From a checkpoint of a small image classifier.
Model: 1.08M parameters, norm groupnorm, activation relu, depths [2, 4, 4].
Training: soap at rate 0.004, 7200 steps, held-out accuracy 91%.
Rows from block 5, named by matrix and row number. Each number is 128 + 24 x the weight over its row's rms, rounded and kept within 0 to 255. All counts start at 0. After the name is the row's rms in percent of the matrix's.
# b520: branch 3 second 3x3 conv (model.blocks.5.b5.2.0.weight, 40x40x3x3), inputs 14-27, a 3x3 kernel for each
b520.0 101 [134 137  97 130 118  66 140 150 116  88 150 177 140 147 130 131 119 123 169 132  92 141  79 152 148 143 198 122 122 117 109 133 107 133 110 134 129 138  99 126 144 108  95 128 126 114 137 131 119 117 123 135 168  99 120 115 151 123 105 130 125 122 149 106 143 132  66 141 126 129 153 135 110 151 135 157  99 118 136 171 112 149 146 160 110 122 138 121 143 156 125 110 103 118 127 132 127 125  95 123 127 125 138 144 113  86 108 158 106 221 130 145 110 101 121  90 125 116 115 119 164 119 132 103 131 130]
b520.1 116 [127 165 137 106 128 108 150 111 130 127 115 169 136 134 109 134 146 161 153 185 127 131 136 105 108 103 120 145 103 150 111 153 132 120 169 174 124 130 136 139 142  85 167 109 152  96 107 110 152  99 129 159 128 111 149 120 156 112 145 164  69 154 132 132 116 138 140 172 113 120 108 140 146 127 133 134 127 175 153  95 151 125  99 152 130 114 133 160  90 120 117 108  85 144 159 138 132  87 129 166  75 119 141 113 138 141 124 118 182 114  76 142 160 124 103 141 147 108 150 115 160 134 121  81 132 142]
b520.2 094 [133 115 142 148 134 167 140 105 139 101 139 147 136 116 113 131 138 117 127 136 102 114 150 104 110 193 106 146  96 155 112  94 142 148 128 147 106 111  97 116 144 130 102 103 140 118 140 133 109 124 137 143 116 136  98  94 161 127 131 119 131 176 125 136 156 117 138 156 146 130 160 141 161 134 113 162 124 117 127 107 127 125 102 112 107 126 182 140 162 177  84 110 123 230 117 114 113 135 104 139 100 106  99 128 104 121 130 157 116 113 114 110 159 109 122 147 197 128 165 106 144 108  95 124  93  53]
b520.3 099 [158 120 123 104  85 113 138  91  66 147 144 141  87 118 123 142 134 118 113 116 187 105 121  92  97 122 158 126 119  69 129 131 132 164 144  88  71  86 165 105 118 117 151 115  86 177 129 128 158 117  98 122 115  95 146  79 153 130 121 131 141 135 121  89 120  85 128 123 134 121 110 131 166  91 158 135 114 135 124 121 156 131 119 179 113 109 140 129 115 152 112 101 123 133 108 121 158 142 141 120 125 219  99  96 135 137 114 133 141 138 106  64 136 110 144 128  98 119 122 136 142  91 130 130 103 117]
b520.4 098 [117 103 121  94 129 120 157 103  72  99 112 105  97 109 161 133 118  90  68  91 121  98 102 166 120  90 141 114 115 111 162 123 142  85 133 167 119 104 105 124 131 139 112 113 133 104 107 119 131 111 119 127 106  97 123 138 134 102 149 200 145 144 134 129  91 146 153 139 143 149 154 143 104 133 104 159  80 116 144 151 140 137 135 142  93 116 143 129 134 114 143 134 123 105 127 117  98 123 111 116 151 118 129 114 110 118 118 144 111  95 109 107  97 159 149 146 134 149  87 110 152 145 125 138 145 119]
b520.5 116 [149 106  91 139 171  71 114 122 124 110 126 190 118 151 127 125 106 149 110 143 137 122 162 193 106 103 104 169  95  68 151 147 112 136  96 138 159 133 116 111 110 100 139  95  98 116 114 111 174 109 112 111  76 154 105 138 118 156 138 116 163 131 132 131 144 116 147 108 130 173 143 155 146 159 116  89 147 108 140 128 116 100 110 144 155 150 140 132 114 129 140 110 158 115  92 143 139 177 102 125 121 101 171 122 105 113 110 125 127 123 128 117 130  82 141 175 137 178 146 126 105 112 113  94 168 175]
b520.6 086 [122  90 120 138 121 175 159  86 103 142 119 142 132 114  87 142 117 115 163 113  94 100 100 146  99 128 165 136 163 127 154 152 117 137 143 113 145 123 148  86  89 153 137  95 165 108 131 161 119 163 152 124 109 141 100  89  92 135  69 206 105 100 121 141 135 113 133 133 131 130 121  69 136 130 115 112 108 135 124 148 174 130 122 134 100  99 182 135 137 139 137 122 104  96 148 104 121 156 126 145 209 126  90 103 105  85 142 120 151 117 173  90 110 125 115 143 134 145 123 110 120  80  99 141 125  76]
b520.7 107 [132 164 105  88 171 117 136 124 123 110  91 150 160 126 153 110 126 124 119 137 119 138 113 146 104 143 183 143 119 119 165 140 133 149 124 139 107 131 150 142 111 147 154 110 105  93 125 104 123 120 151 101 113 126 126 156  92  90 115 140 155 136 170 113 119 124 130  95 135 150 144 151 155 111 121 112 137 105 158 135 130  92 128 138 103 123 158 151 131 141 111 174 183  87 126  81 148 107 170 169 110 128 117 109 143 142  80 156 146 121 137 127 118 106 141  81  95 163 188 116 125  97 156  99 130 153]
b520.8 106 [104  80 158  92 128 112  88 155  84 122 130 175 124 128 143 124 119 133 110 102 113 107 121 108  98 144 148 141 131 111 121 129 131 199  69 127 145 145 117 133 103 132  99 104 149 140 135 129 107 119 119 103 123 118 166 108 103  67 127 176 155 164 151 130 114 164 139 141 145 134 127  80 109 129  89 141 174 123 181 157 112 118 145 136 116 133 117 127 123 153 138 118 142 119 160 143 100 132 121 138 135 127 132 157 171 126 138 105 112 107 112 159  97 134 140  84 116 121 105 102 100 134  97 112 161 167]
b520.9 116 [112 137 124 132 118  99 156 118 103 143 194 136 100  87 132 146 127 120 124 142 146  90 147 112 163 185  96 134 116 176  84 153 136 170 112 135 145 139 127 135 127 138 122 141 133 145 120 133 100 155 110  82 159 129 160 115 100  92 153 129 144 180 115 110 167 113 109 101 132 136 184 136 150 101 129 120 127 128 130 145 139 100 143 110 124 119 100 146 128 152 141 131  91 134 136 114 118 130 107 136 174 153 116  82 151 101 131 109 127 137 152  93 125 156 128 135 135 156 145 110  96  99 147 113 148 172]
b520.10 082 [ 86 104 124 180  85 109  82  58  77 113 106  98 119 127 132 113 104 117 113 114 135 132 162 132 102 127 127 118  98 132 137 115 128 111 126 106 121 159 120 115 114 111  79 128 126 128 129 187 105 135 131 183 135 120 125  98 119 122  99 123 125 121 112 175 130 139 136 125 135 117 144 157 121 114  88  93 123 119 155 119  99 131 143 124 111 149 151 104 135 130 156 171 128 149 147 106 112 152  73 103 134 104  67 147 145  88 117 104 115 106 127 124 116 140 112  91 103 130 121 121 167 143 115 124 113 107]
b520.11 100 [136 127 120 135 143 106 144 165 143  82 125 125 146 115 145 126 146 103 170 115 207 116  42 165 131 143 138 162  92 133 142 117 119 151 159 128 102 164 170 137 127 119 128 127 113 116 142 142 132 161 123 137 125 151 104 133 152 140 124 128 162 116 117 107 117 140 103 116 113 136 133 135 140 143 134 128 134 135 173 130 115 139 120 109 119 121 135 115 120 149 134 133  88  90 129 143 133 179 117  98 129 164 116  99 137 119 125 114 146 127 181  84 123 128 142 121 124 212 155 127 135 143 106 116  82 139]
b520.12 099 [137 100 145 150 103 165 103 168 130 117 102  99  67 162 159  81 119  87 160  77 142 141 107 150 154 131 135 166 121 129 131  93 151 166 125 118 115 126 146 115 146 113 129 140 115 169 132 113 161 110  90 123 129 130 187 137  90 102 135 146 140 156 146 119 155 124 146 106 134 151 125 131  79 152 104 103 155 115 191 164  99 144  99  99 101  81 116 109 156 125 115 125 125 146 133 104  94 150 161 137  89 101 136 139 131 154 152 151 130 143 125 121 152 131 142 117 129 136 122 116 107 115 123 156 121 136]
b520.13 087 [155 102 109 182 169 112 126  94  99 132 124 109 177 154 167 123 123 128 126 147 127  93 137 153 117  99 115 112 107 118 114 143 109 123 113 117 106 108 134 118 103 132 137 108 105 134 120 139 132 157 139 153 131 157  92 133 168 110 112 130 171 100 128 123 147  91 177 114 171 103 106 149 159 119 113 121 119 153  86 169 133  81 140 173 127 156 141 151 152 152 122 151 105 114 165 113 145 127 136 115 114 164 154  95 134 107 104  98 118 152 117 150 130 125 116 148  94 121 141 109 164 121 121 119 143 110]
b520.14 100 [119 136 166  51 139 135 118 196 113 128 133 183 111 117 181 173 146  86 147 141 127 142  97 123 111 145 107 141 138 159 116 113 157 137 119 157  76 118 148 162 121 164 127  99 152 166  89 153 195 129 124 142 129 129 160 135 133 134 103  97 103  89 123  99  86 104 144 121 138 137 114 124 128 163 149 125 108 117 102 112 151 148 156 138 124 165  77 140  96 119 137 127 114 122 153 120 142 113 169 122 115 150 185 109 102 116 103 164 118 116 115 165 152 113  94 114 128 160 172 128 118 159  62 138 158 129]
b520.15 102 [138 170 111 158  99 130 132 135 128 164 118 107 142 168 124 147  87 100 149 179 149 113 110 132 166 103 106 138 116  83 133 131 130 149 150 105 135 102 167 149 156  61 164 113 153 140 111 135 137 124 122  99 133 142 175 121 129  91  74 129 161 106 116 137  99 133  83 203 107 154 144  95 113 111 113  98 135 161 170 119 170 106 132 143 135  92 159 124 169 130 123 110 116 145 117 163 152 113 146 118 175 156 109 107 120 108  99  83 125 153 125 123 125 136  95 132 148 126 169  97 121 158 127 161 155 148]
b520.16 095 [107 122 110  96 108 130 146 115 108  95 133  96 105 176 117  90 106 163 100 160 102 109 166 134 126 158 134 128 112 116  91 181  92 116 101 111 164 139 162 131 139 162 102 139 127 143 107 134 155 143 112 160 130 101 131 117 147 152 138 132 123 126 112  95 170 122 152 114 128 143 148 131 128 136 125 166 100 127 146  84 108 152 123 137 103  95 118 135 131 134 142  99 146 117 113 138 129  94  97 133 125 109 111  83 115 165 148 141 139 110 132 149 146 156 112 167 120  99 108 125 132 141 125 104 158 129]
b520.17 098 [118 195 128 113 136 140 175 113 146 114  99 144 140 161 155 121 137 141 110 108  97 156  90 121 120 127 179 125 169 120 114 120 134 129 110 134  93 118 138 138 114 104 178 106 103 150 113 135 133 185 100 139 149 137 142 132  96 129  70 160 102 144 115 161 149 111 129 166 149 150 103 102 122 131 134 116 105 128  84 167 160 126 159 126 155  90  75 127 151 130 140 134 137 122 102 120 154 103 106 137 162 113 127 122 117  92 112 125 126 111 142 122 140 156 122 163 109 150 100 114 138 119 124 130 167 104]
b520.18 088 [ 90 137 112 123  93 117 101 171 141 104 125 147 146  84 122 155 120 134 147 106 117 127 115 116 136 152 118 138 102 145 139 113 137 151 155 115 126 135 132 164 124 125 132 169 116 116 191 100 147 155 113 100 186 111 125 134 116 189  95 126 170  78 141  86 152 156 176  94 149 147 122 104 122 149 116 148 128 118 160 167 194 123 130 125 177 107 128 125 132 123 177 122 157 119 112 151 148 123 118 142 142 148  67 110 127  69 115 147 132 110 119 135 114 109 135 121 133 172 126 118 119 170 118 130 112 138]
b520.19 089 [152 186 105 140 126 102 109 128 110  90 117 125 125 162 174 117 131 101 138  90  98 116 154 137 107 133 104  98  97 151 125 129 157 112 118 107 134 145 103 114 131  79  85 104 144 109 121 124 149 127 121 187 109 142 123 141  89 104 138 170  76 130 137 108 129 113 166 126 132 129 158 130 117 139 131 118 140 132 127 147 107 129 147 119 126 115 204 125 134 155 101 107 170 138 160  96 110 175 143 165 124 138 111 130 150  96 139 174 150 164  96 149  89 144 155 137 114 164 156 124 141 101 136  94 134 148]
b520.20 113 [102 119 151  84  97 125 142 135 107 112 109 129 112  95  99 146 148  90 104 121 102  99 106 100 171 112 135 119 133 100 118 134  91  95 141  91 110 117 134 137  97 127 150 108 145 125 143 121 170 144 135 154 118 112 136 156 138 105 170 114 111 116 116 153 178 105 151 140 118  85 124 109 141 174 100 145 118 110 157 120 151 137 123 164 155  93 120 153 117 156 131 110 103 120 136 108 177 113 153 133 114 182 118 103  89 115 142 138 174 125 122 100  86 142 100 116 136 151 128  97 114 137 125 118 138 142]
b520.21 099 [118  80 104 153 164 160  91 152  96 150 132  62 120 166 148 158 118 123 113 131 108  92 156 133 116 127 104 134  66 125 117 126 167 106 163 116  68  93 105 127 129 157 114 145 137 126 166  98 121 149 132 136  58 137 150  81 132 136 103 150 113 135 156 149 144 150 131 119 106 117 123 152 148  89 149 130 141 128 163 132 138 108 106 134 152 141 149 107 115 144 119 140 120 127 157 117 114 136 142 121 115 159 100 139 112 137 132  93 146 125 148 110 137 105 163 151 147 127 136  96 144 130 169 141 134 107]
b520.22 103 [115 133  86 160  96 119 147 154 148 112 124 125 142 138 150 143  78 127  89 157  61 178 139 121  84 106 153 124 128 134 131 125 161 108  87  82 146 136 130 143 148 126 127 111 125 160 125 143 153  79 143 139 124 125 112  77 127 133 108 152 101 153 108 116 149 128 106 143 121 189 123 111 118 164  80 146 125 151 138 129 113 132 105 159 113 112 131 102 130 126 135 140 140 105 142 137 104 160 135 138 141 148 117 103 158 118 131 115 166 145 155 132 128  91 154 164  95 177 104 120 136 125 110  85 122 118]
b520.23 098 [131 154 105 114 139 107 123 114 115 121 129 146  96 156 124 111 147 109 127 130  99 125  94 160 134  91 161 104  91 150 133 162 114 129 125 132 126 137 172 135  48 102  83 132 109 167 157 104 127 109 175 135 156 134 151 102 127 119 150  88  85 148 147 137 150 143 130 150 106 110 155 110 100 130 129 186 153 128 112  80 124 164 137 134 126  94 118 144 117 118 110 104 140 154 145 132 107 117 124 119  73 126 114 138 122 111 139  89 139 134 116 184 104  89 141 129 176 172  96 136 135 135 104  88 112 106]
b520.24 104 [ 96 135  88 130 125 125 110 100 144 102 135 118 140 106 130 135 117 120 159 124  70 132 108 168 135 151 156 122 125  99 148 102 191 134 115 136 147 127 174 112 130 120 110 113 109  64 201 168 145 183 111 119 128 161  94 131 135 104 114 129  64 118 174  73 129 139 160 173 158 116 132 147 139 114  72 114 110 143 104 146 155 122  84 151 145 122 133 109 144 172 109 141 129 133 114 133 143 122 132 124  92 131 131 101 111 119 104 171 113 122 117  97 121  98 121 104 102 149 176  99 118 133 119 149  85 141]
b520.25 095 [131 149  39  98 113  88 147  92 156  99 117 164 150 126 131 122 144 135 109 152 161 140 113 117  95 163 118 102  99 110 123 105 117 125 170 127 121 101 162 102 120 161  82 160  98 144 178 163 113 144 107 134 142 118 157 136 172 126 186 205 156 111  89 145  89 141 143 150 159 126 156  85 169 123 112 102 116 149 125 147  95 114 143 143 124  98 101 109 108 129 146 115 128 123 116 112 116 126 111 146 143 136 136 133 134 121 164 104 156  94 117 126 121 138 143  82 150 156 172 145 108 108 160 164 104 117]
b520.26 098 [131 111 126 123  80 125 165 113  92 138 104 161 115 114 117 114 146 116 138 118 151 164 102 155 122  85 115  73 127 130  75 150  98 117 130 100  91 113 180 115 166 131  95 140 164 109 147 109 110  96 129 121 143  97 150  82 142 152 153  87  96 144 167 128 123  97 132 132 142 135 109 107 143 119 145 135 117  78 207 181 106 132  90 147 108 124 123 120 137 138 133 103 123 122 126 100 120 101  91  96  97 144  91 148 129 125 132 131 107 145 100 129 110 171 143 153 121  92 142 113 161 129 144 145 102 119]
b520.27 102 [142  83 180 114 101 105 138 115 135 157 111 145 115 141 109 142 149 109 106 101 130 124 160 166 160 111 173 118 122 172 164 174  77 149 120 108 132 128 144 145 125 147 139 177 115 142 149  77 123 157  63 110 112 198  98 103 127 114 131 159  83 126 140 127 138 108 142 137 151 119 117 140 175 128 148 139 159 122 130 107  90 138  99 129 142 119 121 127 129 133  91 135 140 112 154 141 114 147 137  95 152 103 132 146 147 116 108 129 119 130 112 139 142 123 114 154 132 117 117 107 134 167 143 122  89 143]
b520.28 112 [122 124 121 126 170 112  74  98 152 108 153 137 156 107 114 144 129 117 111 204 140 112 139 132 111  84 163  90 115 133 160 119 110 157 136 114  96 120  63 178  90 174  81 165  81 136  99  86 132 126 151 143 136  84 135 103 113 134 134 149  99  73 155  96 100  86 152 104 136 117  96 157 127 117 150 167 114 183 119 118 113 104 133  98 142 192 126 105 113 134 103 132 119 102 121 137  83 165 117 163 123  90 145  96 153 134 124 107 143 201 106 121 100 127  88 163 164 120 107 117 150 172 153 118 137  99]
b520.29 127 [149 164 137 104  95  86 102 115 105 113 125 128 146  91 144 128 148 140 121 154 126 131 104  58 143  83 203  91 107  96 132 121 113 165 139 111 134 155  95 136 141 157 126 100 115  94 187  95 122 163 127 141 141 101 120 105  92 116 125 139  97 117 182  88 123 117 113 108 104 157 118 121  98 131 158 145 105  98 103  93 144 153 121 169 120 100  98 125 109 186 138 139 133 160 110 113 116 125 138 153 109 100 125 118 130 138 129 155 112 110 131 112  94 166 139 109 120 125  96 130  99 161 131 124 107 104]
b520.30 095 [156  89 121 138  70 132 166 122 164 114 103 116 121 102 107 167 125 128 121 172 102 123 116 146 165 116 132 153 171  91 135 158 140 101 138 111 111 119 107 105 170 174 138  81 137  92 125 137 127 121 124 135 126 143 143  86  76 167 123 119 152 135 126 149 167 129 125 147  80 141 161 113 104 112 112 110 104 143 133 156 157 123 101  86 118 150 126 178 139  82 119 110 132 153 127 141 118 139 115 134 139  80 149 162 153 118 116 152  95 131 146  99 135 130 152 104 106 111  93 163 147 113 131 162 141  88]
b520.31 100 [143 133 120 127 124 144 138 109 147 186 103 129 161 145 168 116 119 102 130 124 137 120 113 139 134 123 128 120 138 124 124 157 130 153 157 156 147 166  72 126 107 144 100 111 151 105 115 121 124 119 133 120 110 130 139 174  94 144  86 109 154 148 172 112 169 120 105 147 141 110 170 116 136 138 127 127 127 155 117 147 131 132  92 152 163  84 118 128 131 131 163 151 130 122 131 133 133 113  82 167 126 142 162 151 120 116 105 150  97 131 102 151 128 133 115 153 117 146 122 119  90 160 118 112 158 132]
b520.32 094 [102 194  85 102 127 118 121  74 128 154 128 102 129 154 166  84 142 142 124  97 119 139 111 134 119  85 139 102 164 106 166 118 123 150 107 134 108 146 121  88  96 162 136 125 148 137 202 125 123 107 161  86 121 151 119 143  67 137 118  86 164 168 145 142 114 132 102 143 110  65 156 103 135 153 107  76  87 134 143 135 157 126 115 138 133 114 144 109  93 106 101 114 130 115 134 141 144 108  94 134 105 102 144 153  92  99 120 159 124 129 115 126 103 183 124 118 132  80 150 137 111 166 105 122 138 114]
b520.33 085 [133 151 152 114  88 138 126  80  87 111 115 140 114 155 104 104  91 124 126  81 130 109 142 115 146 124 108 124 132 115 134 149 139 135 151 132 129 185 135  94 105 147 115  98 123 120 158 110 139 107 145 127 129  94 137 113  83 114 154 131 145 162 130 112 152 132 158 156 118 121 135 140 114 115 104 135 121 150 117 131 131 147 128 121 101  93 161 104 125 129 105 129 141  82 156 148 146 151 134 135 145 102 144  92 112 130 137 172 137 119 146 136 176  92 135 111 144 152 156 113  90 100  82 166 130 160]
b520.34 098 [129 160 118 100 112  90 107 154 141 187 132 138 127 124 103  96  87 122  97 122 141  95 148 119 161  88 112  66 141 137 191  88 133 153 147 138 160 150 140  81 128 155 162 107 125 134 140 137 121 111  74 133 148 140  84 131 140 123 121 143 180 132 100 181 131 139 100 172 119 178 110 155 168 109 111 135 173  90 127 163  96 118 168 123 116 112  90  98 121 130 129 123 140 183 125 105 129 117 147 133 108 154 164  76 103 128 140 126 148 122 148 130 107 111 121 163 132 120 127 121 101 132 144  77 144 181]
b520.35 110 [104 145 172 109 128 116  87 114 130 125 121 118 133 134 113 108  91 121 108 148  95 126 137 158 134 143 134 140 125  95  96 129  98 128 127 111  81 145 147 114  98 144  99  91 150  97 113 130 142 132 123 124 150 134 124 136 153 118 130 146  99 133 102 129 135 123 122  84 134 111 147 179 122 126 133 133 135 129 195 123  59 122 132 125 117 108 200 118 128 116  74 137 140 139 104 109 221 132 125 137 143  76 146 109 238 140  82 132 151 125 142 124 112 113 155 101  86 142 130 123 147  81 109 114 115 115]
b520.36 096 [116 123 155  88 116 106 121 100 121 149  83  91 143 105 144 112 128 149 141 144 161 152 154  91 129  83 100 104 118 168 130 147 133 147 146  91  86 100 150 132 148 131  84 110 127  92 150 141 132 134 135 138 145 124 114 136 132 137  94 119 159 145 186  93 101 110 133 111 102 126 150 173 103 137 130 108 148 131 140 114 123 132 122 136 113 121 141  97 124 162 192 162 111 142 133 149  91 108 141 129 134  97  94 117  59 145  97 123 132 131 106  68 141 117 177  75 184 147 133 136 151 162 148 125 122  83]
b520.37 097 [126 146 157 101 109  67 139 172 121 125 154  91  85  90 132 137 112 130 136 109  90 110 157  68 130 103 149  98 106  73 156  91 107 180 131 114  85 164 113 119 106 155 132 136 146 123 101 144 135 116 112 138 154 136 100 123 136 119 139 133  81 152 109 136 108 144 129 155 102 130 132  88 155 133 108 108  87 161 139 157 125 139 129 152 107 106 122 129  88 135 111 123 142 121 162 129 124 137 131  90 139 138 110 110 165 136 104 139  99  64 117 124 147 103 157 108 141 122 144 170 134 129  95 125 106  83]
b520.38 083 [152 139 138 103 113  80  84  57 122  87 112 149 125 117 119 135 106 141 112 101 121  78 118 102  94  92  73  97 100 122 128  97 101 146 119 151 128 114  88 105  76 110 109  92 129 131 137 104 130 116 146 157 102 131  98 133 104 115 125  95 170 114 111 110 119 112 133 145 103 131 115 112 102 130 114 129  88 144 134 116  98 128 144 106 104 121 131 124  88 121  78  78 117 104 110 113 132 107 147 131  90 144  90 142 132 109 113 108 100 117 123  95  89  91 142 135 112 123 136 128 110  95 101 132 125 124]
b520.39 095 [111 143 153  98 115 128 156 120  77 128 149 141 119 135 134 120 123 132 137 115 176 133 159  91 136 121 108  83 163 137 164 108 143 119 132  98 142 154 136 137 121 147 179 119 123 156 127 146 126  92 118 144 129 107 113 117 123 162 119 129 151 135  92 112 115 144 108 139 115 172 123 125 116 107 144 161 131  90 100 136 119 130 151 124 129 135 113 134 131 110 127 122 138 181 107 124 165 133 130 128 115 148 124 120 148  96 133 149 106 166 106 110  65 120 137 132 142 146 136 136  90 124 116 159 149 136]