config.toml
dataset = "retinal OCT scans (Kermany 2017)"
horizontal_flip = true
num_classes = 4
arch = "inception"
depths = [2, 4, 4]
widths = [96, 160, 288]
optimizer = "soap"
learning_rate = 0.004
max_precond_dim = 1024
adamw_lr_other_params = 0.0017
max_steps = 7200
batch_size = 512
epochs = 74.9
weight_decay = 0.3
Rows from block 7, named by matrix and row number. Rows with one number belong to one channel. Each number is 128 + 24 x the weight over the matrix's rms, rounded and kept within 0 to 255. All counts start at 0. Numbers have three digits each.
# r30: branch 2 reduce pointwise conv (model.blocks.7.r3.0.weight, 72x288x1x1), inputs 144-287
# b30: branch 2 3x3 conv (model.blocks.7.b3.0.weight, 108x72x3x3, transposed), outputs 14-27, a 3x3 kernel for each
r30.47:139111076147144103118170155137094143124144140140151086124131128110118144099095108152123091120125159122104133126171118105127117109136155120129163154116067106129098143125121138125104165146124145136110108140153120125113135134104146125137113120117141114118126102145130108155119090138147118178133160106158153105104108111137097137070121132133134144108133085120104095099113130102135156150100166125124121129100092129108141093102108125143133
r30.48:146114131146125141102135119110143152129112124164145098089116081121105158111105094112132140137115126105138113133195108114150110119139143101091118116133227137110119087116114109043196134139206122130152120110138115145099139099144133155101114133111103167134130113100127206074124129136135100108103113145105109110151118075113110128107156134142091150114139085145159088125117106114152163086056145188142078150118096131105146073094090123097130
r30.49:149113121130099155150083104093160137108113133166132082158157118111068121112168123132120138138129133095128129137138098105165098135112111133149135126165162142132165120146107136177149090155127139100126162140139112115096144129131091160148103124084107098116135156118121109090124148169131108125131091115194121137106115152151100150125115097141114122141133148116122157119132172115121107096103135114137189142103125160169150148156181147166130
r30.50:143135147118098144106160149142128100135105141144167097138099124106112144127123142157122142121160129134115102129168141095166116137092178140153162098159106142136064141104112130153072113124150075136134130110150168094160114145107122108105124127147138068130144104171146147129151103138124132109103125071137160095118132120122140138092140107094163132148134152150107145116116112116125108091123141077126120101136118127132148132154115124152119
r30.51:179187107127102131124205173129123130100110149120127092120113181137137199086129073144114148135098106146179114131132125107120135094100079095112111156139124119147126081111158144147090126125093149112099108163132134108148103111089063117115106141108085069148176156127138122088113103137138120143100133118176157139126105132129103153178110152174116118068130148153116161147095079152158095072106111119101156117157137166158152184074134100131166
r30.52:123119141132127116125136122201114124109157136111120178147107139121137104159140142106107142095114116125134088138132127084127123133123111130147133170115134124150114144128176131106142082126112100225142099133127152125184125135122128151131086119148107118191158111105161108107155160123116108118097111119116109129120149165093127138123121160111099111147093117122102132150118091186107089097059123113129151131146104129098117150089086151199154
r30.53:112143094117108133105084139114084112094117138089156086096098105114137126125130114121148131163117117151141150158049139135128154100121119129143125087073100123145114136139124118140097102133114177133132139116130129142089128144125133140119112151110099096109116126114108127107119111135137139118109129136127112122116098129114124125180125099159126110137185150140126089141145163117152163097112115120121103138148138120102169145107149128133109
r30.54:108142114122101139105149181166113099127152113111135147134154140089135148138167146150083175163090118121188147122116148097133155140113126137109136126118120107101148092148100123138127104113115138117128110137116171144128172142133153164173132116139115088112140146095157121118119146147098097141087099184120149105174150167136130163086152125105111129126119182113155157157151162147115109116142168102126151080129149119148173149155100140121110
r30.55:139077154148079167160118150130185151106127148137150085097118112169142122168143141169143168100125166136135117109122114108070156113092137150133152116108141075138158068108099152112124104144179141111135177128123171118134127114135128125104080126119136138144119150080084149110103117119110139176143123132165140111112142087109134139122147164131104139147097116105145112144152128126107124164100126157157104102110142142144152133148128143107112
r30.56:129173125100144123122126153084104141101140136123130165076135156161055121098145095134145130133107134104114156166118119113142127138114130152114102146141094116123141125126117137095155120136158117113124113099118109136099141116138113140123115122125091123189075154096099097137121128133151112173133179152121113130137124114114162142118103111124115131087163129111113145135100112117111125149100128173155154139123127101133175155155196152132133
b30.47:137186121120110125191089118121104108086141124103155131124170099150112160164113128106199105103159097116151128117117142106112113125143155120156176153172118107121121121129142112120134126125110129120120161064124142107124120120134142125140118126141122115141108102127093133098128090137128118117143115127120111138142170132136132125142093117148116123081144132119076117108170121122120157
b30.48:145115127121118115110141134135132148148096136113123112136110110118138131135142140110124116115106140112107128113123117128153127105136132141117133161123112114164126135120145154130135145156121126137095149102132125131118143097123135111172120108113111113103137106112122115139151133133118126122123080123127140151141104112143117141129131134103139135118088136127106133110118140095169123
b30.49:136129154124186092121103116158146137080160116125154103144132169151097128097145106128123146121095111096180086114100187112098137096107126136149119102152143112158133170099144150092133109108146116104160167093123119126100120111170174116139145125151149146160158140118148113106131110143125154133131119087136160125087141125107110129130148126072118147153156112135117152074131157152114111
b30.50:117126116121135125123142134156107133142134101128109165141110107160142126100112136164133128176120138120125151123124130090114133107096110179091112160201145093141100166132109141106119166105142148111097132129137104160124119137089158179132123142107137147123145155142113157111108154145143121141152137170114138117158137098150131132110117135116160149094132130122150138129111156154104153
b30.51:111124096151073195118150125115109130119161102119112100108138123115136132138123181131096123122132110096136109112126144159140142172130134217111139172099146099082147134111133130128142095119134136152105124112138169109092141055152152069183164089156109135099130119154149101120082145134147088134135148123081125126101133164110141130112124122115155145130122105110090119127118103128130129
b30.52:146122090158133123124128125135157155139098151124115141137103132097116138136123127112151111155147139141131099122113132139140106162130118123158089140104099154134113126168141127097133128127113125140121156143174133113082142150116063161154159102135133139133092127141157130161124098139101127126126073107140112065124083096123120148135125123095164096131125132118129126092154119091160123
b30.53:100143121154148153123144132130104101129198116115167162126118108143103126139141131143154125117130125132140093138143140120129156125125147154110135115107109103116134120142132132145112153119112135114117096117127117126159101142165087159127096128142126141125128131140118161166125116126128151093095146125117119135156161113147139113138167116112123135117165130159132123123125119104128149
b30.54:116112132122134128126080076126143130101134121133129130143141154102121112118132115122172120166116113127118105104146164080092110070057069123122142101100126111155143172117132135153128097169134129167107140131160117137125161124086115138109152137113126128116104112132141150148120175150168117134171110153125143102134178098107136155111114120114129161116133147115124122126126114157160142
b30.55:164111144119157177138123096140107155141107134103160114085151116158103122118138127141098161091175129098126146086116125108118127102160134103149120131105206123149084130116110124118125114145115136089099137145153080129145109118174140083136151111130152125096111089110145141124121101140146123105137154127134109121133146104113145126149143109133115119127135111128130115146103147142105101
b30.56:110163114114133123128123144106130139177153079134153131128134089130124137158102167079176116119138122147143148115154140077096147124108097126116120202111079105110108113117128119120132118129128114127126139092130128118147145204107177098105113099206111160134137144125158129093099161132134089147104119146123131154135096143156100144131149153125115145152143149140151105104077126146153117